config.toml
grayscale = true
loss = "cross_entropy"
eps = 1e-08
batch_size = 256
warmup_steps = 630
Rows from block 12 of a small image classifier, named by matrix and row number. Rows with one number belong to one channel. Each number is 50 + 15 x the weight over its row's rms, rounded and kept within 0 to 99. All counts start at 0.
After each channel's rows are labels from the 100 images, of 14848, where the channel reaches its highest value: "colour at peak" is the nearest of a few named colours to the mean colour under the peak. Only what is clearly more common there than usual is listed. The data: photos of plants, animals and fungi (iNaturalist).
# convs1: 3x3 conv (model.blocks.12.convs.1.weight, 104x104x3x3, each kernel summed), inputs 0-103
# convs2: expand pointwise conv (model.blocks.12.convs.2.weight, 432x104x1x1, transposed), outputs 0-143

convs1.28:50 38 43 17 49 54 55 69 40 62 35 57 25 80 21 64 07 53 50 43 43 47 76 60 59 49 52 50 47 40 65 56 53 46 59 46 59 51 47 64 56 45 19 33 57 36 48 30 39 74 47 47 55 43 43 52 40 30 50 71 39 65 41 34 26 51 45 43 51 84 18 63 60 18 51 37 39 68 40 54 29 48 32 36 38 45 67 45 46 47 38 67 62 68 41 46 23 37 64 13 52 24 59 40
convs2.28:32 49 25 56 38 45 65 39 42 50 60 57 44 54 44 62 63 20 36 23 62 69 56 78 68 22 42 46 65 46 74 44 51 58 47 63 30 38 21 77 59 38 65 57 56 46 82 55 60 38 50 23 38 50 43 66 54 33 54 24 63 60 30 42 69 56 29 28 78 59 38 37 32 41 42 28 56 27 64 56 57 50 43 55 56 55 75 51 53 54 38 42 18 33 18 56 19 28 39 48 40 46 76 64 45 61 35 38 51 52 46 39 51 31 57 36 52 47 36 58 40 38 49 25 33 46 56 45 07 57 43 34 36 65 45 56 25 67 43 35 56 31 25 50
colour at peak: white

convs1.64:57 45 54 56 46 49 44 29 38 33 50 47 43 81 42 42 39 22 28 37 38 45 41 49 58 50 41 44 48 71 64 30 35 67 30 28 35 56 48 60 47 46 70 19 59 54 37 40 61 16 98 63 40 51 49 62 73 38 47 68 39 70 46 21 43 65 35 45 88 55 57 54 48 52 47 63 70 54 49 49 32 43 63 49 35 12 44 56 34 47 52 47 30 52 29 42 66 34 62 55 33 25 28 36
convs2.64:32 54 49 43 58 69 50 37 48 77 55 39 62 25 15 51 53 61 47 26 74 40 51 53 86 47 62 59 44 55 38 79 45 50 40 58 47 48 51 56 61 44 32 37 49 61 48 38 59 58 54 48 55 70 19 53 29 52 47 30 25 47 57 67 40 37 61 37 53 53 61 29 53 60 61 41 42 33 30 59 73 51 48 24 44 32 47 55 47 47 41 33 43 58 37 69 36 54 33 62 50 50 62 75 61 30 90 68 34 40 45 33 40 19 43 41 67 45 48 43 59 35 59 55 40 52 37 40 46 76 48 65 14 29 55 52 55 43 50 46 42 69 50 24
colour at peak: black

convs1.22:23 39 48 60 43 52 37 10 40 07 36 44 50 37 53 39 40 51 29 52 52 40 55 35 46 56 54 40 44 29 34 06 43 61 07 42 38 41 40 23 35 38 63 39 66 51 42 47 43 55 66 64 41 22 38 50 54 45 47 42 48 50 61 54 48 16 29 53 60 40 54 54 46 68 40 58 42 43 75 48 39 58 47 40 41 29 59 44 56 59 33 45 31 52 40 41 62 59 53 53 45 64 06 17
convs2.22:26 20 56 44 33 28 56 42 51 77 39 40 47 28 36 41 36 38 40 58 51 54 52 53 57 32 67 65 43 44 14 45 45 37 40 26 45 45 26 40 72 41 13 51 48 61 53 43 53 50 54 50 27 26 40 42 31 23 57 47 53 38 66 31 45 26 63 54 30 58 42 31 35 47 41 46 46 43 53 41 47 40 37 62 22 59 39 60 23 49 31 16 33 45 38 35 52 42 24 49 48 24 53 46 40 32 49 50 41 37 56 44 57 44 44 55 62 36 34 27 53 34 35 44 22 42 43 42 41 83 37 46 44 38 48 54 51 52 14 72 48 36 31 77
colour at peak: black

convs1.16:60 52 45 55 51 38 40 65 48 76 92 35 58 59 37 59 60 45 58 24 14 50 72 49 56 76 31 47 46 53 50 85 51 38 84 49 34 31 58 63 59 51 60 51 38 45 48 67 44 23 58 53 47 46 54 20 83 47 18 39 56 48 42 30 46 78 53 56 53 82 55 65 37 25 53 36 53 47 56 37 39 56 45 61 59 35 65 37 62 45 60 30 42 42 65 52 29 54 52 46 68 32 78 40
convs2.16:51 50 72 56 57 46 59 51 46 43 43 45 77 76 93 52 86 47 51 43 61 63 49 38 34 53 56 69 59 28 57 47 58 67 81 48 50 51 72 41 51 60 59 43 54 72 79 39 44 43 47 70 48 38 54 68 72 68 45 61 26 53 41 60 56 45 53 65 47 43 72 64 52 48 72 51 79 59 42 78 55 54 34 63 73 64 74 52 74 26 73 59 55 64 59 63 89 89 49 51 75 71 63 49 60 42 43 41 49 60 44 50 71 41 35 49 47 28 42 51 45 70 57 45 66 56 56 43 64 32 38 76 70 72 42 54 61 42 63 33 37 49 55 53
colour at peak: white

convs1.90:35 57 69 30 61 39 60 57 50 48 44 26 46 38 49 60 34 53 27 61 49 32 58 26 22 50 28 31 47 53 50 50 85 26 49 61 64 30 28 34 25 49 37 53 43 49 39 27 44 37 30 52 60 64 64 69 31 79 58 25 54 58 52 58 37 33 42 71 49 62 47 34 21 38 32 44 37 55 35 56 53 56 63 55 44 42 56 18 41 79 38 51 25 48 51 75 66 67 16 34 64 53 43 62
convs2.90:64 39 45 38 24 86 45 75 17 70 35 48 66 55 68 41 57 84 78 76 55 30 32 50 47 86 85 54 50 69 49 20 56 36 41 34 55 68 49 48 42 47 29 60 28 48 62 52 40 49 56 41 36 39 64 54 52 85 71 59 37 64 68 42 40 65 60 59 24 42 33 78 41 62 40 43 52 49 59 50 39 27 48 64 62 43 55 37 56 45 40 47 66 17 64 73 38 24 73 21 57 45 31 67 61 56 48 78 46 62 80 45 46 60 62 79 37 61 40 46 53 64 44 67 69 52 55 64 87 80 56 52 48 50 52 54 65 47 38 73 58 60 53 52
colour at peak: white

convs1.9:80 39 23 14 41 71 48 30 37 29 51 46 57 70 36 76 40 58 33 65 50 54 51 56 65 45 51 48 32 55 55 21 28 65 21 65 51 43 34 47 43 41 27 46 37 39 61 52 40 75 70 39 56 48 52 54 32 43 52 48 37 52 35 49 33 45 33 66 35 69 16 59 80 31 43 41 32 80 48 45 47 57 49 54 65 66 39 44 26 58 31 34 78 46 62 22 48 46 64 35 60 58 30 42
convs2.9:37 44 54 54 30 58 44 50 70 40 45 44 57 54 44 59 56 36 33 47 45 34 10 89 62 29 55 39 45 61 51 59 39 57 29 74 31 50 19 51 57 69 51 77 42 56 59 71 48 29 49 54 43 43 43 42 45 47 07 39 44 77 48 49 42 78 41 19 62 93 66 50 21 37 63 44 35 43 85 51 44 58 19 33 30 56 37 29 47 39 46 68 64 44 30 43 30 36 44 52 33 53 46 74 46 59 52 33 40 51 56 38 53 63 64 51 38 54 62 21 26 34 65 40 43 22 31 59 44 50 54 54 60 43 33 43 34 54 59 58 68 49 35 64
colour at peak: white

convs1.102:27 58 47 45 55 35 43 51 41 47 40 53 53 70 50 24 35 50 38 42 42 28 55 53 80 64 35 77 34 27 47 49 55 68 48 50 65 49 66 57 22 40 42 37 37 56 54 86 35 35 60 50 51 73 51 62 50 31 58 57 46 64 21 26 63 62 56 08 56 59 52 59 09 51 39 55 46 78 42 52 59 45 59 47 43 45 87 34 35 58 32 18 39 35 32 33 31 45 41 60 51 39 51 63
convs2.102:39 52 58 37 68 53 71 43 37 78 44 42 51 74 38 43 33 59 42 55 59 48 69 45 18 54 46 86 56 27 45 60 49 71 74 52 67 65 69 60 45 50 53 38 63 48 65 44 53 62 60 43 78 45 35 50 60 60 51 56 41 38 52 55 42 19 56 57 48 35 43 44 48 76 70 52 48 47 40 83 51 75 38 49 51 61 66 60 79 35 43 43 44 56 63 60 65 73 54 59 15 54 81 40 46 55 66 61 66 51 63 34 47 40 40 41 68 30 47 63 49 54 54 53 62 79 70 64 58 73 58 77 22 49 68 58 49 50 59 66 47 52 35 57
colour at peak: black

convs1.1:56 57 37 26 51 93 45 72 42 59 52 44 43 67 41 45 31 57 56 42 54 63 37 51 68 45 70 69 46 36 55 71 35 68 68 56 61 43 34 30 36 31 36 50 40 50 41 53 41 48 78 30 51 47 45 52 52 43 66 33 36 71 12 15 69 74 61 41 44 27 42 52 56 38 57 59 45 22 18 78 53 13 48 47 33 56 43 31 34 51 52 33 28 65 42 38 32 50 52 48 38 56 64 50
convs2.1:48 62 47 40 55 59 56 59 36 56 30 65 42 53 54 54 60 54 82 49 55 36 42 60 37 42 29 41 75 44 53 70 43 57 31 45 54 52 21 30 44 44 57 64 67 48 22 36 08 42 43 46 38 36 65 61 64 37 82 33 64 58 28 70 56 43 63 44 31 40 45 63 83 78 56 11 70 51 44 54 57 54 48 43 51 53 35 74 67 59 55 40 48 60 42 48 57 26 34 56 76 71 88 38 52 59 30 41 54 59 11 36 44 46 49 16 55 69 60 64 61 71 21 53 44 61 60 68 26 35 71 29 54 52 45 29 35 57 45 33 58 56 48 23
colour at peak: black

convs1.75:61 56 73 60 59 21 40 62 65 37 53 65 47 26 67 47 57 66 46 32 58 27 46 58 31 58 57 24 59 59 49 37 68 16 38 42 54 38 26 69 13 53 46 30 66 59 55 78 51 27 37 29 56 36 36 45 42 41 37 70 48 38 42 46 53 48 33 33 35 64 40 39 61 59 53 70 23 56 63 47 58 63 72 31 72 36 78 57 64 60 76 40 20 37 38 54 62 44 36 49 44 41 35 30
convs2.75:99 19 26 54 49 69 63 47 39 62 17 21 28 50 36 43 29 50 45 72 66 50 43 42 42 79 33 52 54 56 40 35 58 65 55 43 70 59 49 36 46 69 46 59 38 58 71 32 79 49 27 53 70 42 53 29 58 54 50 81 39 50 42 42 61 52 88 63 58 61 33 31 43 50 54 52 53 50 44 51 49 49 43 43 45 51 36 62 33 32 54 44 36 50 54 35 54 40 38 49 51 19 47 48 37 51 52 86 59 31 52 66 47 23 52 49 42 40 29 54 25 84 41 69 35 46 46 58 62 47 42 69 30 44 62 78 39 59 21 38 59 40 57 72
colour at peak: black

convs1.32:52 38 59 21 70 60 63 79 67 36 49 41 68 45 40 64 37 37 55 53 24 53 53 43 44 45 43 44 67 67 58 35 43 40 36 47 66 38 32 37 55 38 43 78 52 52 61 39 47 73 37 46 31 60 42 54 22 65 47 35 20 50 13 59 41 26 39 73 44 77 41 39 23 44 40 43 28 49 51 56 51 68 58 44 48 29 76 60 55 62 43 07 64 44 28 70 55 54 35 59 79 47 38 55
convs2.32:17 74 70 43 17 65 46 16 32 30 56 53 75 54 64 46 52 65 52 53 52 59 41 49 39 42 75 38 49 39 43 50 50 58 60 47 28 78 64 48 24 45 34 91 59 37 55 74 44 51 48 57 58 55 19 85 47 75 67 45 42 54 59 61 23 60 61 40 52 61 58 45 34 40 68 48 40 57 61 51 36 47 45 56 67 57 54 33 73 80 64 67 56 45 55 71 55 19 23 28 36 41 33 48 71 64 45 40 70 56 63 36 38 60 46 68 51 59 39 55 65 52 71 55 67 64 43 63 61 49 58 58 04 59 61 47 42 59 49 56 53 70 71 59
colour at peak: white

convs1.72:53 58 76 28 71 57 55 90 60 50 61 48 54 51 42 47 37 39 67 45 47 42 46 46 21 59 80 29 74 62 86 55 29 48 55 49 85 35 27 39 50 50 27 71 49 70 57 56 43 61 41 24 40 61 32 46 43 50 39 52 39 37 24 36 41 35 37 65 48 66 45 52 40 30 41 63 43 61 37 50 61 56 70 26 46 30 81 49 30 69 17 28 58 52 35 68 54 58 47 49 47 55 37 47
convs2.72:39 93 62 43 35 41 56 54 50 56 61 45 65 73 53 36 31 82 51 61 55 33 33 50 50 44 50 47 58 56 37 38 56 53 61 54 55 66 60 67 22 49 76 85 78 36 53 41 32 42 35 58 39 69 43 51 62 78 59 57 64 48 57 59 56 44 61 65 40 58 39 84 58 47 45 35 50 62 36 74 73 40 50 39 66 58 53 38 81 72 45 80 51 58 61 74 40 46 25 50 38 74 40 44 77 61 55 50 47 56 64 52 37 29 47 51 60 63 49 77 64 69 33 51 79 38 34 41 41 39 70 41 36 59 45 46 35 54 40 64 51 66 79 64
colour at peak: white