From a checkpoint of a small image classifier: adamw at rate 0.0046.
Rows from block 4, named by matrix and row number. Each number is 128 + 32 x the weight over its row's rms, rounded and kept within 0 to 255. All counts start at 0. Numbers have three digits each. After the name is the row's rms in percent of the matrix's.
# convs1: 3x3 conv (model.blocks.4.convs.1.weight, 72x72x3x3), inputs 60-71, a 3x3 kernel for each
convs1.0 159:150138147192149176155152152128115142143132139138141139145136127150138155133143127107118121057094059077081050145110105147135134120175143148095085151123108195103086133111133120136141130136115156138126150154174126141144137114135157143128149157120096140128119122101119103126103119106106112093120104103121144116104134108098137108
convs1.1 105:118146109155079116129138154171119105117039175108143179091115084168125139118147107122146133123113118107103132119098100152152129170189137129123187156099157138115141152127092154038144096135164102129118094163106104121124147165137163044134146146172135131160150128101116135126140166155153152125131113117129120131121184141115145123
convs1.2 089:097074089102125187071101201121122069125138026069124076132115116133137180082084153108127138116127155158142091089078142134136152166135154086112103081141067080121121124127128134158151093138152153150170094161171126071116146103101150153163114077147088108140110097165113146081170119118155142178127169142108124125083062062149109082
convs1.3 109:137160116118139126133126125151096132191088061185091106133109119136117136148110099117139165096098132147123140097102107112107130108126147127128054109107080081137091157083124212108077199103092136117124147091116114114111128132152169120113191112108096120151132140112138107111114084089110125130147133134129110130150128104154112125
convs1.4 028:172186191164146199151197147073095142097140119143122116147148157128144160164209126125088124142135145115131128152108116132116107079130084171162086131139087125214092079111145107129153111180164090106139055088141039162125104117134107141160113186136138107117167131150152114166109115130162131147121097175103063092085060100069114119
convs1.5 095:110119130170157157122106128105084098101104114122139123123107051152149115079112151120144157123138136118141100031074116028088090019060066088118086138070118069085123130134082147137100088166115092057049137126123057119098062118141131158068095136090043163174110148097092101111148173172124130162152184125166118086124061158087145135
convs1.6 090:135168181142095118172169130105110160183106017177155131068102136173098077160179121155124111091126201085095072158155076064082157071091087129094172056128080079096130076085160147100068162151125132111126123106151091155116127122156155101094169180140158121104091106137102092103123174137069114161153112106104136088104152123111138165
convs1.7 089:108112162062098086121108081075085105091093135117088120158098138094134076146137125154150147191152127144165186162160182133139149140151154165145168135137110125150134097090136110120136133128158165124156127134103154142178144111143130160115144114129175153139168199152160129142186135149146162144113121149052086125073078138118113154
convs1.8 096:130139167116139133124123145122126126136128127135153118164149156140133132114036111103134117136051116146212171130085099101089103139082119103117194136050096112033067107111085081080074133060090114082108109120117136120149094070089112093076124108107090132132116144068122139105104119134132090116163253217121113114124122103151132130
convs1.9 098:141145118113134083129118157166163148154111025135116048115130096120114109123103115119117157126107159116127122122077134093101153110067134065094082065084072121138120160130149193122123161127100116102140109087138118139115146154143146125125149125105076109173122163170131122077116111114124145138111127157141117134136136156119126144
convs1.10 096:095077105172162170161173125090126101122160114146156128123024046146157129118167131119185162133110152117080131103152152043101091089069087133043033064083121081108120128147111117140089132165133115102074158161150102109127112110134118123086122186121125200133125123129106127130109137171121110137122125083189170100098150123096111142
convs1.11 100:078108144160105151174166128114101116096104055141104096115052121174086112185127122108135112110094095099099120170107181172102109123148103131099080177110116189137167084099162078060083189136122086077130145108063156113065117075157132072115177172131160140161110114138168142119140188132107116130132134120111105132118146067103088105
convs1.12 107:128134092114094106151129092115123123112119121101135110091142125117145119143160094150112090175118064152119131132129109156095111168152075174122131182133132186153130137123111156135100127144092140117094140088128180143117130124101120151145101144107136110068121082101134106070152125087182126119144117122151123122169117055158127099
convs1.13 097:151173155150125128115079091123096094111096115112154142137135133119126121133151146164170144094120063110150095113167146119144137117109110150141130149136151111071125150131124085113135122146139134145124115138161062066117119148123111131116136141133135148101141155116148142179158150129108122084057023021140123117108121144148177161
convs1.14 086:173153139163177073150133105145121117161130145085122141097074097127144081146181136121148126067101113113122113083116120096121097122095122153121143130122107126103144102085102117142146127138112119063076106135071179211116118123117159161084118132107097105097148134129110110126144147125151151102155114104100093129069122227154158146
convs1.16 093:166148122180127018145136107135118106152114099108152137133127090178117023160134091054084150041114170101114152103125140138096196148081159078110092097094087119139158159148123155074106117120122129125090137128130125140152127116116130082041115129115070088122082109135115107110099087187037111149092116106126129099090126179087121153
convs1.17 102:160105085147088122110065157103128156111139133132132140139127088148120110121119176118114131122122166108139139158115136094113076143119084199096100181082128107053124151160128139135116097116160142161119178143135172148146185158131127125120091117170131141125102130112114109119105137133111095133105062124130142159142149185178174145
convs1.18 099:129136123167170142111136132120144154133065125166115097098153138127090160127086107152135103117170140113124119137113116123100136164090115134116147170171147152163184092147165145061138168115066154181116106102139135117160084138080151105123118100090167145127086087160142080118109099067106142087132171157143165150108088100149169146
convs1.19 099:079108096099148119130182160141128138124150103111103148104104119139129108149147142125142124139147172124122157140125142121102071135121088094084068094117098074056076133134139143136126109095139085117131140105064168150121162128144159156139113103123167130126185171146178192109143132109136121097136166144112129147168090115137100114
convs1.20 100:113080079167143155148152152137137153101162133106122119109072104160140155124151159125142106064124103072079069091124078112106082075133100161078092129130175121107163098100123065132109090086127141164094133126179113114157086044100101137099112126143120168161128143157179149156121143181152124112103096075171180120141115094079094097
convs1.21 085:111082079096166133118157057122142126112134126112112128110068067087096096124105113102115102104100136133105119077087099130112110108079076162115159159127138170132185134129151114121123102080119090107121133147094135093106167162162145145148119140123191124155147136142135182146155177147145164152146178162067064098095109123099084120
convs1.22 110:152142150152090141125129132138104130128033163144160172153166110167108172162172146156138130152175109168191149115143162102147155112088140132102118144124140152146174139143148126042155150162150155135159071095164098089103158157161162084170171160166125145090117167123088118132116081093097155110133121104108136177092133155116153160
convs1.23 095:117107111098121116133172125043027072126153131138154116132075120093166114146180118093072059166142148162159144110110121094086141097040106175148121110180105182180184136097090102191142143168106123110109077164083094115051114091109115198148130143110073143128069153135074046108172170140144138094112124143121124147177120160126081111
convs1.24 106:141114084150118109103111090150137158081158154085100124127148131099138126068088115145120140109124157128099165114134145186101108158163116111050064103105088125063110159146148090163184096095114137166127140118145129124105114123130119150160141109139151170103142095142157162148133110128124069116092112104083089120094115170127136112
convs1.25 091:097107135100107119130117127098098097107119087129113090102117159099116135139163141165120110125144164131144178079099092084073086077074063102124147090119132099112121141156168085127152123105090105097105085117102079134084131115123069112149099127134176125061166187117134116147205122061221174102203147140115117088122119109133125135
convs1.26 129:088098133099148172130124154146102110105117122115113122075099131070107143136137158161159105171144091162146097120130143125156112103135093088094099110103107063121089136109087149140108127145148100098126092143136096136129116130117096133138133118136097114134101164085108101088113109115106131122076111149121077087151132106108123128
convs1.27 089:130062108116057107111130145144161132164189159116142142109126122113114118112119142130164146126161115095059104140149192132133107183130097151084124096129200100066149116135126136186147067082098133100151161093125130148111127122140090112136040072125137187209144121144110136089137133128176128171066067089105128078121101065134114083
convs1.28 104:166151158134000091160145150112164152070113087131133144162173168133007134146140143099086114120106140136100113112144182149134146124169141177125134115102149080143114130159169100045078121140149127163161101088149151133126173169170136016145131151142183125192194102208147131184142113133157136164145109124103126113104126110119096105
convs1.29 097:119101149161122148145086110122116100097124084130160127147081113118115124069084125099105126095136092135180122067099124105116124088086080114113095118120135089046115109108092033115103089137148136095100120102177086069122080082114097125118096074129068170138111153134122146115139120166120117152164160161101118088071093131099150168
convs1.30 096:145156154121125120111084128150173148125103105109081154123149145138131072144108110089101094117139116156135155172152134143093077110161138078168133093112108157165110114162156107115108122035133167181160131077030110102133112152113134132104089035088110122147180144187134110148147123131119086077125109120130157147094103136123143114
convs1.31 089:128139139063053191054069139130111110150158071165183122125139158118088149130107096118085114129133106099107106120157155128096196107113171180179104102141093113122121112122140166142085149133113141157200181094119116096117122127126113103147126131116122141142128132131144107169139096095138137128171132170123121089160118000132112121
convs1.32 103:101058117103128144145174141146163145110118118123105112142122116137117106123138148139163153131070103148138127185099112137138157113126191044101173090077110126083073130131131129111102110096103124021062148146114129176128128132144125124110117144119134138102094120113072114069140109146113113092157165113173143126154127119138104129
convs1.33 099:128161134061116117098099096146181156137142170110072100139196177043121150035033094108079063146148127130114131154137117116122110163203190122149137055122109109109129115128121119101130077042117131177164149126119104120146116167095095130149060072138133083094141108110152137160132068066128132112154166187108101119129106111136160098
convs1.34 093:138135115071166147063167133161077101151083124123096106152141101119158143111164121146118096149127103153098110127122120124110127139124112136164150128181125101195150087146110134150107127134087176154063129179092114159073113124071069146135092134125069161139050195095115112077099111071131156060141134121126123098181136083175100086
convs1.35 108:152109141185117150142122147108128135079118126094099098122151167146091157115076132127112116041127106072120115163129132126151170118136187151134136149171077170173095095146148068141142108126123113124160145152184141129156141145151131106155121137143131075119141076143078112094140160159098121167076134119090135145071197155124128081
convs1.36 094:108165134089140094068090055093115099146137088094107104106122132092126116127102108160106129156153159136188160126163175078147166107102121130078112097061102058073133129148174104122152109108098109179192083151164041066073070094118044110147065101096129141160118151115156163088133154177121156139109121113098156152070140230112103132
convs1.37 105:079146116101193125124134110125101138135085171125144144113130101140183134162110088100156127144113142107095130105110119069169129131153127102166163176124163189054165132123097147124158107112137107125069101149069126136134058146094093148132137083096091194054108142064101128128089101105077123133124138134187140127153105121126133141
convs1.38 098:167102108178133049122138085108135181064137181111118169086109119148127082165147123130131111101121170129112141124155162142135128139143154093089108171100114126156116093117132124131152159098137111100069143068108196169186109125106150126097115105125179147049167176086104076106131083073159115119160130108159127137116083140123112132
convs1.39 092:149083129151092067108156092129138129152142155143143112111127160097124145137084115191088095160082041138118112133107152172100136152194176098154136186135140161093113109097108164096081156141104116113146128103163138118137063065079137083063129126114125124134154076132168164148156095131184135139180162129123148111113116111142159113
convs1.40 092:099148124104172135105146121114154130128138126155150119089116140104133105078139100126138145120151164157127126090098155118099090091129094163116115141116125141119147163159153084101097132139146163137125146181086136169117141157201131125141148161158204184221190181175162180143115179153162167183155156152121146138119153132135126141
convs1.41 093:143149162159152107138118094106160153170151115110094087102147145162147097126114061153071101067094201106150166146141128129164103125129131133130176096086092120094132071093122100107154133118121138119120122118091104155097118129137144131127115062077092084107129108147160160136098091120098119153106129189114086088087112174125154138
convs1.42 176:128123106127138133126144156124134123112139125097115118090124139102124129121125145134124148091105132102092093128113124136153133154137128145083069145111070101083102140147158141149154125134149128138139147142138174135131150146141138139141133136145102124113148107125098108107119132122113127133102092127121146160124141155140134125
convs1.43 091:134119140135105152132115133133143167153154156136159140116133173123141168132143136115084094080110123089044163155137081133110113119158151115100122129117106108124097117135131106141150108136159105150151119159137161123135177144150134116150110156147157162134124120129092080155100124112106105080099079103152141070114124111072112172
convs1.44 094:115114069146156069112119056107101118085106136119125124121121140097172102089128105207143100183119173208139185154123154212106106147137141074072132072109097081065111150128137072120141109113129169138109159114095082096161141100105118154128138128131155170147142154124129140131117138101163108132136161130142130161190126137179135119
convs1.45 099:113180164050094154077091135135144129125127125126116141112126157073103133118119176110165158126132109153119111147078104122113146156215158132086112093101115095093121160119139141095111132113130103072107123104153138172173131122175072077161077104163127119134078132171170149160133146124090146179104094111115074061167113058193167128
convs1.46 094:146120098161156093108174132115111135148102092127135122126129128151151101113112099128100111032123148088092135138160115144146131158177198129049037138097055054145116097093159137100087117132094169176147111136129040058134119109099156129085131153133120143116111079102186100125134137146111125123090109126110155141014123143073109135
convs1.47 095:147116151170048181152153141151151160108040133139146119148114132184046162148154136121203143103137159074077053150099089175112106177193157077089140105097177114149171181168152149026147128140119155049089178103132179136143160133167142037140146184109126106083132096114196128113117117135140119165097149096149153118115121075129145147
convs1.48 096:146140147122097125156152147110100116111124107094104101152110111127068099106079085153129130103148170150096104074055105137088053107108111152147120140133124187126145133059089102111130141141153150081077128115057110126113133092117116091145148122154103138129138144122149173159182159141168168158176140156040042067109122071101127046
convs1.49 100:160123141134130098119178148089058085157130124172197172119093136137135118160183139139149159128158105116124118123126118104094142078094167132071072072097075082136104113014096137107111158175150114139126100103150128126113092035108113095104129189160089172146141132114123122139128086128129152139130119148155171152123113120116097103
convs1.50 153:138152152161131134148098128154135153123115121133134136119136159143120131128098148134105127102115101134126129145120118142128136153108119146142108152123068131097075124143149138125115140143118082127156111155132132136117166153171184145137181137128126124150141138135111119105141136153137134150129155144071064115101119141145142127
convs1.51 093:118122151074129171104137169116133176051098209112136153095138159057111182127154139132140073176135080127081150100120099120092123143123138117115141085113129130128139120121170031069199095139148136130143117077142154156114077118159004089189077136173132101105143139126148144157145087104160130120146154167164125084146104085131116104
convs1.52 093:097105108098102097126101082151134142145161158159165143129144122112123107111112126101050077163164151106085115152142107170195159153154136087129120082126128119056136102108105139174165120128132103123106107126092116136129153125149165188214151163172136142120130157132127067107094090099131138120127137138097101085125128110101097110
convs1.53 086:102125118139138116152170161123109130110131177134128142159174155109149133111107100120116119108121081066114140098072098132080076177116118070119065132060111167131132131110114155148139121103101147152134128113071070093167119116095148153109124107123114102147110077111110119132127138101117121130097136180170166153163112117115109120
convs1.54 100:177179129104027087132191200149172152099076118143165150151163112108049123189220191134117097138119150135124100128109135143124092104097097112155091097103101068157148149122129111037086145177153131163124066124068144076124173171141135014130119164169183087185170118189087086116157157147140135147064059103106096130148163115136095087
convs1.55 102:141126114182105094138102075098118163069157181119170172141132108159102092101087101152077085136114146110156152096134113087144131151098090131057077124089116099071099173152141100132155115127153131134112145103099129091126154120117162116102133122136138121091136142078153103122157109124191093109144172100131141168087146162117126126
convs1.56 095:110103141110139107109131099148127137092097117077076134098120124120146131140156122083164049110160038134113102132134186153119072115081113108162123131141123171146151104131089104155102085112075090115159142148113087168070056101048086154062107113066109106156144114133150138170127179142152246139082099093149128100124140136123140112
convs1.57 090:082148145109096191123075160136108111124182083153144115117106132133141110124091137098086179151143174138162147114064163127075172129089126121116057124104100102098086138119120105139087093106114127105142143132141116102118153138178115128164111132130080107163086139139098119111153155171138116180180171170142111060176140035133109112
convs1.58 090:135072149094065182070126161131117118088109152157148126110068131075102196072148148139137137102126098124096114122071110134127098139105150100104103061155142070221160169074092057060175106157168142068135091134166113162118114070112080080188088165189127131129118125111119090137158127135167121100140113133178127136144117125161129130
convs1.59 102:165174162145102093136079062134102128114112145110156160161121118166130048144132081121137097075143139118119100115156158151141153147116105135073093151085074157122102107098087131129124124120124139132094162108034140116101124136134140133101132144143128155092126134139100083166117105127135133161158146161117085105125147127150160158
convs1.60 095:118136150160136153134087073108133117087168080103074115160146126151145110090015075107097111115119109126147124085125173139131164137178105150146165156163182120083105160176139087156066111075094161155125170123171125082148111110130127118093125083100126136101181123159165154175168109124211066114209214180111117105064115128116160154
convs1.61 097:108133140145133119139114097135114143096082106088114114136101128162107088107145095152145127017059069109116124058100093117138130121075076125135158162169159204146164110120139038085145078124133122106141100100140137104081142116118142134099135155111172133091163121110163066082132128131126118075163103092080093154107130191101107148
convs1.62 093:109140140131122121156133116114112114148138113098126147121100108129117095131130120165138150205177178172165145114111146114112078137120111109133112120166097110066106127130115137143103106131137122113144077140109114117093080079088142118056149105100029070104103154107156156100052097127127153143125146113149139168125128180145099170
convs1.63 125:138146143124126142107152159126118138136157134138113112119129149139144147133137131141073049093115104128097106126122135158112110130142154178129113146141114138134067133099121150142109148122109124131143156138132155157085143105136153139134150155148161106098142121112083110149138121100126116117147130145136123129175143097192122053
convs1.64 087:122098101147077138128147152170156145144088130159131138106117147106082175166136131183126153155169092156098105107079075105138098092136129072068084116109096139209164141086152139114192133107098149070145059075161123128120130107146147107164133112147113084125149149145124083103120157152115126106142082109115111141045134208115114143
convs1.65 093:111130135094140139085058131119141140116119132115111116102138161092126155074085111112109144103105065174118080187180099165201181143223236118116166075103139102067145115143136132157136138163158132146125160190191112134181114127114070130142096133142083153120068143130109145163093098157057142157063072111146136080186146090157184150
convs1.66 126:132140114148198121127126107154126144151144144123137117160150132121170148100128141122125095138085132060106124148082092133117130120104153098155096112166111096108136124115109189211192145185176128142109135132124118148152124146135142206170161200184087095095168212145134159129080112109083095086140138123133118131133127151122131160
convs1.67 031:082100125133125135118107104124118135104111106099123125069084131105109103105083101202187199181146162114149152085085120170164199198117128125132151160158158139170166073114110072082064057067079115104100128115142132058128072090107102121117090097114175198115142165130126098087172188144175150159181153119125112155081095132106122155
convs1.68 093:079122117122166133123183171126089058106124089100061080077113143128141080139139105122100111103111109093068080099072118140092116144114111122119118106144115180085167105087094087172104090093123091123142122182103157141097082051124096115115099118142130084165112152216174175123140172144142141152117120106106138140125152110154111096
convs1.69 110:119129140118130174121112134134165121131165064139111104123109101120124126161105137104135164100104149142075106104093104109134003118096049076103102032084109084115115128142138141155095159133126103096117088122158111127109123137129138152131156113107107098078104139109095117092132123134133123188127090140147154127123149114145143150
convs1.70 118:128126139131073128143143115160112161128011159141122135113143131148091159153139106153181118120157117116120135137090081156125138144186169104081188149093168172154196147124143139012154208145136156112129109080145138132114158145148170055148173142132158152115119121103169134152156122104138157145129136144148157151128100117148139143
convs1.71 090:123111103127158104107131127127126125158154152104108106129129125136160107119123097140132147096074130182171150156128128130089094151144191144133165136145149179149148113130140149155153134127097139157139113137078109143157124115135102151104093120111133125155169196189156200173155143138119146126141176174103123135118102131133104107